Weights of a small sound classifier.
Model: log mel input, width 192.
Training: 2800 steps, batches of 64, held-out accuracy 56%.
Rows from block 3 of a small sound classifier, named by matrix and row number. Rows with one number within an expert belong to one neuron, the router's apart. Each number is 500 + 50 x the weight over its row's rms, rounded and kept within 0 to 999. All counts start at 0. Numbers have three digits each.
After each expert's rows are labels from the 100 clips, of 14976, where the router gives the expert most weight on average: "strongest on" is what is common among them. Only what is clearly more common there than usual is listed. The data: single notes of musical instruments (NSynth).
# router: slot weights (model.blocks.3.mlp.router.weight, 16x192), inputs 0-38
# gate: expert gate (model.blocks.3.mlp.gate, 16x96x192), inputs 0-38
# up: expert up (model.blocks.3.mlp.up, 16x96x192), inputs 0-38
# down: expert down (model.blocks.3.mlp.down, 16x192x96, transposed), outputs 0-38

# expert 4
router.4:527473454547550503563456459581537439549483464509572540478558603498481580454521418508456406462464498568452402543587430
gate.23:452479438450410607522546518633503510512473459427558514461569407543431571514443460542486535469480476476510462441584523
up.23:456615478435492490447559497595548424489524523494517445436460465620506597507487503453496543632482507428599479526472503
down.23:467604490588590525587552488570410568568521426506486507464479457470492467493475555548459428534500572482471466476454547
gate.24:493493539529502544595517461454495435504432497481618460449511587476483460523466527528499558589497424504390535506412492
up.24:422544456478491464417526562564400538478582515439479585564527453442498500512455508505543516450535484420525588523568525
down.24:488490453494504547539420556502465554477419413526484542532486595575490558587548527538502527498537408525424452494545478
gate.25:599518522560651568477520489569581517427452579493505490473447453575485619513516512519538460512502577465535500416560459
up.25:486409522472474485477453475468411572451510474466564511630589586444473430511444517528565534576543390519448525516496484
down.25:457513489546464523474500520406534470518550414514471433476544449557593425544442443470582432479411587499519497539498524
gate.26:591481463453443509450431454518500606510574460497498463480492449556352567400373500498474490425503623432624533358569539
up.26:492438449406530561480512513448505541527536522529491443575539467505514485416453509482535477586449475559454499553397497
down.26:391506560501500456533471515494465481446533491593550455508502512472500444444498489480437621487592464413502506466467559
gate.27:524557506447477466479499431475567600524578577436505505505544529415551604560539502483517531519513431479506572535445435
up.27:387442513518495562492474472478556460525484440538470463481531507623431481469414548575475455459433536491531487475521510
down.27:442521453497472492601482469493489486500550495451541486540521508593392525468372549566460413501632525502557517458499516
gate.28:458444509535506572501523430553530497559474474464438529470446617452495544489520499538562606452576527496564528482585520
up.28:510451402599453525521454486433474555547439494446484481541482537558426526614428543527500571481471467522408518448456475
down.28:547499475495529586482524513498517478433522503502510542542500436510507415518454426485512546461464531512400526538480499
gate.29:425441541511483501565583458444561460543507529557487479522546506501556492478553497489494444475444484406488515482454451
up.29:457545474464441510520481584478536462513447537487593531526471568408542510467524530467530481422451384551501388502414473
down.29:463584522579574559399571441528418479475432508464381507522525535486482626523521535523422428419515558488522420416498504
gate.30:466507518511413502475583605512524446524485508571442497540460440484574415519502521539530582490427485438464507554441441
up.30:489478483484462577407480442447523438562387600655475541554525489541500342532505540416538535544451545476493451515459536
down.30:525521523435467479465592488531608400602511577474514508534508508498534429427435448409537522473527558431527380471477488
gate.31:519561442551582472458428510528596571449469531467392505506557486565565460473579541529483460494558500437633519578457523
up.31:482417611430396518471481426518411444487509522412561454578464479458443446478530519462519561496501489570406439545385512
down.31:501592498528561543497490402430502458544429481533485478515536379581536540513578540508501538500508516476470495404538485
gate.32:533493513504476582458504539463375539541504544616489576561544454599581514461443567460562518485487459407483513407503586
up.32:422502527520493499484477512499502431544507407446480459510566586460502458525465468607495499599497472532452503575430507
down.32:437474598590454496556445504565574481522470572389521460554530572406500605524459496495358489457493410530491501557531424
gate.33:474407484624548485469554477511484514519427490526474434546578534478445515548563501531517537520461480558390551470517509
up.33:489509644499500528488563486431394438458499505447580585541532585483533542566494546504523557506559460434551486518567472
down.33:431518486502482544473503582585444457457497512396532533513494408511512577465480527480471471477527548508597431508413560
strongest on: pitch class A; octave 3; note: A3; brass

# expert 0
router.0:471546504563464441488475429535603495506475520403567517500482510401453552443533485458499449476541535512494488480524517
gate.8:516494464517540523472413480450477473576437475468458521495544542520503529535441412470503590532564451477410490446492544
up.8:465571426511586517482572578377475527463444518460429540512521493476496520487521526537579529468536470483543558543485519
down.8:509462527464392440427531481540513452497552621566411567474456493485476482469507472544455467433522529465573425506518491
gate.9:439321519601582542477495512573520495577392570547443596564458483594507442539546536583528547573555490452499505562550490
up.9:643504427484468532468484491514454495529441478586523526449479546566460497438534555578570511446502496554475486496491534
down.9:618529481564442452477536536488572427519511488448509427576588553527538564501383471413487628484516474375456494491429485
gate.10:452483518512450498595544428446431455552473415494451512511501604484396411548504527585430517442559555522513602454509524
up.10:411512493575471492534528486437419550473505495536580436474527501478512481462446493499408502543556464449403516501543431
down.10:548492524467526536504441490441443483545498456582430461482549562536544596517605493443595452558569399497518519493526422
gate.11:419507476480487573497469467511451550521481447642459442512529537564387528534501590460549590480571498510452497429516434
up.11:541512535468441468473627493479450422539533563484546510524485534440507493483516523470515512463478545584508409538608439
down.11:512525587538470523494439516542486514544454429414609466421504527533574534529501510392534472526440452537448457492506545
gate.12:555468447504462484417448465466509563400536543470488499399403395485482473437517442531430504520466592508632573442468473
up.12:558551466444512612508536439562439453424476489510544516467507519545491438432488417473466473536532509497402569542525487
down.12:551525475574491556516544515505460436483450523471615472547469543539550474464503490463429490548592507566472392493488478
gate.13:537416554469465489494590472467373521466513517517440550559430421496476581499443595501560564490559514530387515515490535
up.13:468481478430424537347453463358505467533448507478452601500524500481489542489557532519538548564517491452495473506445561
down.13:511515507450565402482513519527495416435471529534502490526442427437416409522519496534530504442443499531489435416472627
gate.14:503454559518523483448457510534504528531597513529499468520458487398487655545488552528494609492605399449536462426468568
up.14:531549546531477450479442450557527492403591516486589491530441485454460595433511574553440498515567480493560429535496552
down.14:443531501547582435500504485521457511551475383610580584447491524552586496453571589484475540474512517545451459493525541
gate.15:529502502485530540484510579453463449599437397539427477387433501564531407461496514560548603499540450502431541585459527
up.15:538422568488544534449456524474512547513531529509446575475576541425511608440491615584521522440514476585446551486539541
down.15:504448518457447432476535557528501499441537520502501531510580469487424559538459485484508491488496475495639472515480496
gate.16:551421509493506521455512484414542543548435594527472528525399426455426592511489502451636575519509447479609447520427537
up.16:462499508464447492429455556565554519454450478521529519459472487539578537567530526508526488451483541488408479649522463
down.16:499430552510528443452472519498402486419523562489475557382461587456592498489586519509584554497569472452573495502471531
gate.17:558554432493541468464538456529576572488509543509447482536414471490523501434505526452543488606395536527630538398443489
up.17:456448541517580492562515520488408457457520411531651528482625541560491490527483491531454539431565516453381565513526483
down.17:471537524542475499575509437564498465548511451477506499504373493538541439462493516484349491451477526537458440481519562
gate.18:518460509541511528580503510544399515500519439496476620474516456450573442466504405548503507470600482514552458485514522
up.18:494561585495447421549571495538528531429491479515499442459410563521510592554533548448568508551536487536519424490561530
down.18:532431443504530517531577454478457560461635348529593559512534487534498477462495557511465501494549510462571528508527475
strongest on: pitch class E; octave 5; note: E5; octave 3

# expert 2
router.2:553596587456483489490546476482458444443596519510525556413546554595587468536535478610551497484553503427443535477463511
gate.0:492533468534501497469443427455535506534516467557489536450553475577495556523545475428446463465553454611428512341463539
up.0:556486448454527541464447555437540483529470535480477472469441407531461599513528440450654584547596536579494607551558505
down.0:495418514536597528544502552580576525440458463539490533402560497465545518454559543561498428480557504523584533441542508
gate.1:478515503479568532617574461432454506551498405557453436561471469401585499512511417502477434522502555514476531497492495
up.1:472413494555502562422386538573621465527529570478510531499517555630518556492476543501515513517442455450509491524553500
down.1:455503510518548597519472462505420488410426421439471484564521530427443540474437505435503577504570543587528463495504549
gate.2:420546410457523447513555435484484445473560526554497480553451509467478425430478439449436466553515519415503533487377409
up.2:507447411502519530406523487540545456462629545441539571508512453467510436428476478443428527524488496456583458537531540
down.2:495522446491496517543487412452472414512439463517467573498537518446484562486504567519516452506598490469452480538469470
gate.3:508509471475528501397488564497467479504544507490569568461549631501446457522615515581506610516494457522542520452497559
up.3:469500434530465459557493416564521507475549566513634456379470526515587544441538474477557497476505566467477540455472571
down.3:478532396508525537485507474430467566456521563424460479492504453444492520481541458456600499410568533340416609399535399
gate.4:498454505522510525465465450448466548568511405549471448601593486623511574487491522505655608514541425477507532442583518
up.4:544472563449544464472520488511517471559585471550511506503461507543509477473491477534532484484466431589546553462547476
down.4:504397474494626491509509458522522463469602550442558533461446550497511510496460509452475561439535563375379585520544522
gate.5:515532542519471508590522510408443509489452438586513477511443527528520404475579439485557456472477528479494503538435530
up.5:557448508555505522400469484601470529499506533410530512452571461479488575513463550487520496546516433461527478497573487
down.5:412536457448472511602530392541501455434469459415517529479522582472518573498528486528470473493567446517405515495436476
gate.6:553542468444499512555545390528481573430458598494486474465473545425593539558503497499513564539528527524462512482461508
up.6:553508509486560585534482474452530516490508479467481409538478499488592529533455517452444530457522483482536543478469552
down.6:541536583485539538502457520368464524525514432523499409539572509508490504458482505553510473499489418428541467509499538
gate.7:472472499541528469433530532389554580555497536459397438461515469502515459503495537563602571542483470517492584445486561
up.7:572531570503469506444530472455523400542415424604484490503479477459463463429494506550522531485517466445518539474464442
down.7:560516479483568519452370596503490482531463527482488486514518487622488520487495502548407477512473494511475477595551467
gate.8:472568394452484470546531555484474432466537441608568395496411443503430476455458449514531542462533589514531480522464498
up.8:467522485538433482375449552460584484520479635479447482548496415493467479493443522499499499500483521449522510463567451
down.8:490447482458505553596552405517455479487454479508501522563475507472480538493435508442513582525504540598387475481448476
gate.9:506477587516455464444493591464458569527488426562503521506645433535515522507407557495634593454554384485528569452470557
up.9:507505422502499474544463479654509444454544516496501529457389519514515551500551478465444505568489586556523427517525503
down.9:436554509483511549490510472447456578547489443565500613446484493488567554579559508510473507438550516493505440439533506
gate.10:452549545442452459524559471491448494469580463577590478551395574502505441487480502456484530443515494414388594577478515
up.10:508445487548536472505519463512584504454501578422409556529496486504480527529577563478402507582523471443592515552495442
down.10:497559490422512560536563452453446551506497412570490531522511503440594525504523614532552519443518538526493528409502425
strongest on: octave 1; bass; velocity: 25

# expert 9
router.9:443540511532432401549572511474417479470469564501521510552530488484498387430613486427408543505422531423420524537459533
gate.0:520515479519474533475523422479476506554547566554520546434495503490539485532476557606464530492517378501419496470502477
up.0:449570595473576398569465539545539424408458424520528431543588512556494476473431556517545537543438552529503423557467562
down.0:488506537485483510474555489532540495443518411450508463545557501544532508534430515528448553477482528484524562536409461
gate.1:513516560464453428523472472465537415514555478454585452504551466512480505427544533504452529550565516506518499503472529
up.1:496459464486571551513460478494435572452398517554394579512428534506570484533464468492576499495409502561465512511573465
down.1:557521545504461483500464448509500493512461461505461423451490593561528507525545431397454500490468486564488517423518447
gate.2:600556462424538481439450561531586560453424461496441519487468513417514530516533501547580514482502524510519504492560547
up.2:523485464585517496421472487435494480597576512463568501525627509514503501519526524557508484469534460468477429518472519
down.2:457482570454500450529496510496537493501509534557566477537515422445568455574502464394475508535480523430506530476509481
gate.3:499528494590561453562516472488527484475530553440473461465512391456457463509538459427409501452427525564450530474496421
up.3:511452443461484520469422527479516538527450520521512476539470587552541579468417489586618468545572472463616457528501508
down.3:527435529512544530373506514540560435458484541450541443531462546416473497502478519510581528548511510515500453604478446
gate.4:576507510496450554529531442465388425470452512440400474525414468447462493533540461474525491538429518489418514373493431
up.4:434487523385566470503463545560603525528496511573594539471551566531503586472429537536438562444587459527557501600538534
down.4:525501446473484488474482424583596454386557556477508430481528515535396556476470543498495446481480503536573562581503476
gate.5:445483558571384452555507542568449485470464483523463559547447474575573586494523507499491578493468454508508422527534468
up.5:529493501504524450577532540591443495493431440470463534552566585529512530490457525592542602496554459483566474481537472
down.5:526514525528485554519493535514513487451452474448481501597479561552479542453497462548443535449410524459530540558495527
gate.6:500445477539468544482432485522509534460467518523530572472448518491472570473475519380572509455507498546455552485549478
up.6:602425448524500469464435423539510616432469574427398502403424471523513481540534448564476399478501584563515536465543385
down.6:541449575472536496666468404450422504513448462534467505471466512481532457457448548486474474430497507496432601463548445
gate.7:413507492533482548543492563445579540445461388543544588492539500537593534434512403492500484479561430398474517580563479
up.7:515466495488547522554532400597448396500501447434409482517452506402519521569573546577565510561426511546559473461549496
down.7:492518532496477489531458478434484455497517540478536590534440480496492435494513467552549532539519515473514462480382547
gate.8:479484600494443541582459521434543477524445487500473496555538501586597483549471488519533399594530436470529467568524529
up.8:489513480610413541496565452479429482446509574489450481399451530413475524560466529553609515554441465520509404465512440
down.8:524407479426459504464480427544385610460552472395610456491506476473510532532518465418520392587446466489529492479553463
gate.9:490545578502423513566582453542511467489451456485549498483438484509554471463511509481466450405455536463427530466548519
up.9:457488515571426552498464406416534581462566543583528511522560473521543491545441536502570453558518482561583508553499463
down.9:519547486509455510473431545521478511506401522550496491596500613560503542573548532511517537449475445525474568518379536
gate.10:593479474524518535609499463408516537460471519502467486469521502447510522589502546540484466474501404452493477487446511
up.10:429566488423496387549481593430543514405518491536478357548486462484476501402477518447532556466581609514536437499507535
down.10:570540444527500535593530532566464464470441468577444509418479439469557464514490481529489419418458535473515631531494547
strongest on: pitch class B; octave 3; note: B3

# expert 13
router.13:568407495511451518422415497506489581529522473449403477515520471559394479564438404525551584565528551446524586458570611
gate.8:476585493448462506499537506518506465488629521498485460575460538487528419512544486587381501384558511420558527498537436
up.8:572449451488487455527500470436499429438557513473511416624591477560461544473512482389422478548415522519511513447466463
down.8:467490482499469462529475449507462544494584538384511586412441466459502440409556537499490450492420572555434594607494409
gate.9:506433492528556548494509417449486542536485547550464491428543548584515477490488588469553424508487531506411471567519467
up.9:591539566577558572472505490524445548536492443615435506473465468458551539510533492568505500412480583407501528512528512
down.9:569459510444418568424493476398583444495585497540413444567531516396453514563460499532501489519518442413493470532505615
gate.10:456535509498464499597569503609368558479551523533539459493489446536497479551485494416437426488577532429443548523463492
up.10:491502591552508521436472432444518513447430558498520452623414430539476399430503502488419500549542506535451465418473405
down.10:521469527488462399488519473526451546539449507567528609531638508389442535489541560461473498534472537475513509517569528
gate.11:428483574354558391542544488525414449550573467509483471538490556550497496526533534460577477561403573476426599438483515
up.11:582522592493501477508535499511515371566549680463467496578492482492497448460588553491557534504535508528474442553459409
down.11:535525521494419473421468509563431487552453589509523523403564578487560525539569564477557504555508544424517423535508513
gate.12:485517517577404507523460571458551439493407429501505482473577527492547460388496495587512465490473526556508601505403426
up.12:591525534485510546508483531496481493563513630495487604461437535495537547430577545521528510533501536484507613421480408
down.12:553472535521447399496499526494509532541475502533599499533558507470507439459361456517445468400509555548468472533554482
gate.13:474455555580526482472465529444491626491446491470493472449483502587422463502530505496415411459454538546469502532489503
up.13:515573499447504538559536464488541435491497517543492430537464523545555433431431408512508518468563534460498519499517493
down.13:550538515487523452478557537593458573428495452556494531489579599458524522570507544427566472543464490486404475468475502
gate.14:501457513400461506388541480558462403529633563578512481456537547644489504486512538463525601508500491470459567440501528
up.14:602436458395514537465454445394511492489453572457434505568409528562379513515474487524606438551533467469510544412430465
down.14:448475448521569535454520439472513565578506500557588501548558531498543520569490501478498550532460536533484556550513501
gate.15:504466533417428457534561553487577522561572500538517442496530542533446429465533470527513509517556482506456506585426496
up.15:432435459497553544424509442533497440416466489561487551588462425482506515510441524437505476498487543600500477423536483
down.15:554482619465503569568527541548499455389544440547540562617531544498536474492535539438466577532475541488535398576422506
gate.16:613520510471444457566466564483448433485509623568459502491490587444499457496566541538559428482476413441498480477503456
up.16:487490485431442465517616521452512474532569468497546447486596493527524469557459499479497494498569411494483523520498514
down.16:449456467483461541524534508577521456416498576438398529459524506502477484449463396480566561415512528449513471522488553
gate.17:420516539510532496479447483422497562518473473509552494465528571508512573458477531548397569536530452539564484524462535
up.17:427507473459499479572468521426494545588507453504446481522398546447451474528443480563566464477500433533500518526439474
down.17:467460500536550510536526457460582477477443549549413579456538576422494538457464473564618479481460498502505567503549512
gate.18:400521442521486496487486594504419414437473506469527495463544532508541458505496437469433539461500433582480463595497472
up.18:605548540475518463512546458451548448602507557562485522532492425477411475413588513435474500578459460500501545470475535
down.18:432384497387456543536561443420485380408449491504534529471429508529442479452536472467461502480506545514553492587530550
strongest on: octave 5; pitch class D; note: D5; pitch class C#

# expert 8
router.8:497425492571437432555521577524622441571458487505458544460556542464435425472465395510538445579517580537533561573551521
gate.0:477514486550392534502443425437428520504514482459459549518443519519503470467527501454558509497450480454442549572453398
up.0:413586544521545494468500445492636575422446527464547433472511477560514444522442515498475485448495514443494552465486462
down.0:491488499458491523484382458534484521516480477534546553438476470523517493481463519491419488528524518588496571526487479
gate.1:518454481464481554493617448394464498512517451419575524424453462536537554585611527553554555496512488533555587558598521
up.1:447551444534489500540404474505476481485532486465497499511316483502487563526403497546379450523578510520513467484511485
down.1:505546580449471420464522394464563502484596481495449437507457490445480586498544444545526483512528505462467550482477509
gate.2:592475616427489501511544457487544497524488547552548489540440474475475403590513467514571498540488543448541456450525550
up.2:559572507544447556511489522423481551510474509526503534482456519494533586524488379562466467574517426520602515472476533
down.2:468578501585492514516507512419642431445546463494478537494489452530420498415549495468482513499434570414559492539532578
gate.3:446491450459499503488512484551442515422533572480534552464403597562518482448491444485609486424442474530488499518490539
up.3:522507539569519563524464493375456489549502451453408536466586487410490466562479532469478439489531489513477481485504455
down.3:489581499480521572486478456595401474479440490482545442535567521489535502517506517410525529484526416466468485455532504
gate.4:527466522509504480528525452548393511466520593527549479602484521477545592521462571563475574597537514461542505411599467
up.4:578464531426455480493530503629463554571568584434593497498466535489511559425541476456522522500574461373537470473502504
down.4:482525552538392505567447504572402507435459604410568546557554497494604446369464521587501517540490552544482499550502501
gate.5:504451450454470508496451517493547547507507479477538559478539525490480477453460520423478535439550431501511620497522539
up.5:555511482452440494536442457503476512486478573466512541493525467581409556518501568544448521556479467481516437410522561
down.5:422484451522517613457467472446509465554555530429548508489545568519505450469513507532479519468466481398451501577522438
gate.6:487508406524488515507465520511520526445467497518550498593467522535505470494518463570509437441467392544452499542463398
up.6:425513543565540599553425437530575592357491501453421502374513473590552601387466523525552466552511562566505472527449568
down.6:627523430432516453442534554516482478487506527548478464438533489457433567473489584480431548446449489497553537544459473
gate.7:594483501435445598481547474407472514462550533421469445480383489481491459504548560531516566465505550493445501506536522
up.7:470575526537419570467494662449389580535534580525488525563517424421486471481454429470455474470527526495530519517512413
down.7:525512527428455574525403449563409436492420430576655587432421563498492431461493471569526473528443547517445517420464560
gate.8:570440513569480626518538537536551446594542429575541492571560465503529446460463413425458406419458499560442454464563452
up.8:526461479545486471566504491551519496386494553470515499442425503517454535560549570546484562564492420383501584538447478
down.8:507477583406474551488430442507469540470508561479523406525477524490447556506409455450484492381549484527502489527506522
gate.9:513571493404475532503602488404550492547439511454461486521515448449521469530442423529481522539466447479451506505437527
up.9:482489539490531519544529552527424408454603538478566550480437481559538460548575503494618416515436554487501551493483480
down.9:566461623454450542451507497512554467508468496497464463483546461513534506436575496562472457483520510487497439466520533
gate.10:616513412437436581437590438528383525433485532555544506450476539561478418426490430471600604490511541544529572419504449
up.10:545505516433569432483492421411555550507487475530436550511551480542593571607482446473471422418495500519445488511469529
down.10:518547445537608406558474414522462451456518526490489437572577569538568553483534528456460438431484492477490482552435478
strongest on: octave 5; pitch class D#; note: D#4; note: A#5

# expert 14
router.14:530584564593497531488550426495524486571554512479463483559545405580566459417578520523481469517531416463553554419419495
gate.0:513549450465530517487653480464418392463590511502489473491534464478479469513474499524565504631455461495619507507393432
up.0:539465451502492520442455573450480540584479537460504478510484538493460585439454455519549567459492452559526507434501530
down.0:522423536474500535470499546527500552528506495414530442549459603538379462440378436452439552442549468482438508394540519
gate.1:517434472436451505497589447352468605541510499475467523498481516479535553469515545454542543580528436520522533540486548
up.1:480560518534501601506470404466479504453537439529440567395489519570520444522530586536467428452531479521367505487518471
down.1:485492430496501435472432412429537537559489469511489527454526557568485409505606415522514408515407513476481518500531492
gate.2:496483481475498358579606560548484429394582428545508484534490509428398525510492492490457538553468596495473483476485567
up.2:394518533534465520530483567489383456506441550594454518570497420537479550473552551482511467537442543450485482538384505
down.2:506408486466534483506550531566476504479542515557440575450474545511576534586554538516593537485467510535503536494357508
gate.3:517517550602492467496420549542565489547421499503450503511450535509479552506408521399517505461529450536487503442493476
up.3:417542580589504517458451488564508470468418467415421513426465557489454603504498450489562518488520473542470532488482431
down.3:480508381516475543530431457524580565406391515445453499499500532567508592513521479600513515504461464579482526455572543
gate.4:489515578478500484504447500446456556392451422438357474545584445417549529508545429647541483474512416503448499486543532
up.4:452531518475488515537417608501484510558477423489556546436607437514524412508465441520492470352567534484551568528509498
down.4:414547483458521513485536562493350476425512490492522386440599466598510545459499511551447470510603572488574533495440486
gate.5:471527485450473447452607444457557507385534536472496465494488510480409441493428532441538537549500473498507502451413534
up.5:463432481569560437551445504485420533432528456463487482454576447520479477555441501517537486469525488511405561464541569
down.5:495546474514551465491518547628489461428512509526446594465479535477546516479545468503487512454476471433507490487537504
gate.6:453513533526443443493554505436464469508569552482506430570561427482391478457455497384537537492479475472537570440487510
up.6:532564452544478545478385496540630526515374513427494506523470558509476568444546481492463452516487479563486439525472419
down.6:463484514589481496508507550427436556493484504592595513379512478549451432532486499587568460408535510488529533533479512
gate.7:522496473440441531490492464500531491487468580525384518536451500460507562458459465472579541558444478549579554450451515
up.7:591550419417526464499630455507522529452570567542442478548459458398538480449496500544590469554423491491656501462422490
down.7:488402523508439556515538500502556529499534457419497379550522453479468463511328501466498509472530480421430529439489475
gate.8:403496565499492443510605529422350425592624414588563544608575496506506444488444509501390535546500462429478463463535464
up.8:514511480378490478586495499522510505369542476430418494483400494481539500561586518515490504559496509492546432491493463
down.8:424482535581444504449515499467464488541461511561572510445505405461555521625524494546547454538521510548489488629491454
gate.9:504548506513449548464533571583507515549308488550507528504523446524527525459526379432501473411448489536475503485546469
up.9:491389439605501558417436481465530496524423481453503445457557578477439599522460511583547548535516400582484447499510583
down.9:545500424615485615501484477430507482528447467504496509473516518543554602570498503621564490543515555564513528534558540
gate.10:384479598591478515502530515431445490583544571554492546538568424537537468430508570479447509441526380459457503462562514
up.10:419535524552470435460530535433525516573490522463540471598660458542496459480461438417463474430482415483450510521489487
down.10:526517448377505460570488499528500524561465547424458579522509546596527467529515457504465505520441498484467479412583534
strongest on: octave 2; bass; note: A#2

# expert 12
router.12:566568452452487522578561463516485437378548468407475534460505520436402412477503405609529522485457502565447583464431436
gate.8:489546379458465538506486426535542553484478504595487458449473386481446453520460513531491501464399560434456526510531594
up.8:477493536421440471582545584399510394484528482516587496569561517476587513525505516379470409495560546445493473608580574
down.8:447517535504473587544431584481654539493525515378454508562467546461375514507399520428525510534497471452468427548436455
gate.9:490472534496418503490504451491512406625541515496555505416544527457464564570482439452517445438507472458471395552549474
up.9:493565527491486607564456503543486502425531488426576525411451498445493458569414436545452457477484560535463560531522529
down.9:482398530492483507436523583520437524488521420455522501452543484490541447469424499421523522526527527480503511538504529
gate.10:411501490536558570486574469500470528543440543546458432606498580512492463492507539391478585530404530534534464595496494
up.10:417507457568586467465403525524464464537500441407516439474540457537493560519499447560485371519468543412458457486420542
down.10:479511490537572474630584512492524431559472506571586539477474502425466523535553589396504506559552465484446484495519489
gate.11:553483481566476507389486475505439560556462420491476475521472464427453527546519478521485495537508462564527512509549490
up.11:551491531484461431494548613561631510459510555571567464511570536516512546469510479437577500467513497501503471465497512
down.11:528529542465501420440454484610581567458470502479619530459441408476540500509414456501625575583482417465575468585557485
gate.12:433456518539559517500429492477498497561386456551427499519485574501506460512493475485487434530512488471479442461586413
up.12:413520527517537447495481483500554480457511492483437494430461472593547557467542468547428425413551453489513555582544513
down.12:468508474453507505525514534537553396572527552436583510636574476447512489463516572439464438430500507505522501481507400
gate.13:397467504551527485472552459544579405439457497526441525487487560570493512442513586500467444508399526445551586440482443
up.13:498570459539442505478511488468475461431532526512516442540490509437446408365457522525583535497439467524461575476335443
down.13:523482441468463425391430512485454522463532511455498517515611537468525472351494485484483524513555477516582527536525498
gate.14:504524556495445534572496558499440441467373581424480504519416517456478473518496451589558551563541523471506518494512458
up.14:497543598448475512549568536475473425494445472423441486555459496447421448484566460540531522551524539441477488481548483
down.14:499583539521487500507485403455524541475579481469401439540550498555498481575530552584517449502421494564482491505528521
gate.15:536617571549509538507549493475552447596506549483348410561463514483484448496521484504551449501456506487519412498495418
up.15:508493488507512505631522510505600552555493463576486528454535499571486522497466488454453558463565570522532483471408546
down.15:524551550473487541411424531518549553519526439535527530466510455480474488497567491563496573501559547511499504509446444
gate.16:485483417474567553502491503585530498546563494490547480465405476554547536466479530497585468546483485519608451568488551
up.16:523466588537468489553520482597513459533393446458508487435493562532530602521503584504524484500509371473538455518536524
down.16:365519544434479580533454513505468549540505583396538540625410428561499405535365583478490572574564545445599441416538504
gate.17:404528458521560491507539522476540480561453509572502485552570445621500508572530638466437519451492436568601499565517518
up.17:526522599444516527555546619542491504511499458459463496466438536496445519502507489535537442470570613417454435518503523
down.17:465490497554521557494440482550457396568519469506648486406483479590461512473499478486522544449497463444568455469518594
gate.18:450604517579484585445546434461474397491446461511464449591419421430414475447532469503386538385439408468427495494509475
up.18:570513438456587419546580534463497438522585497470484459467515524491499462532531557499513403522562585526482499494422473
down.18:457460466470557437498586596497454602487528451610441582574440504430463528458529552447556482548564475436443490495485489
strongest on: octave 5; pitch class G#; note: G#5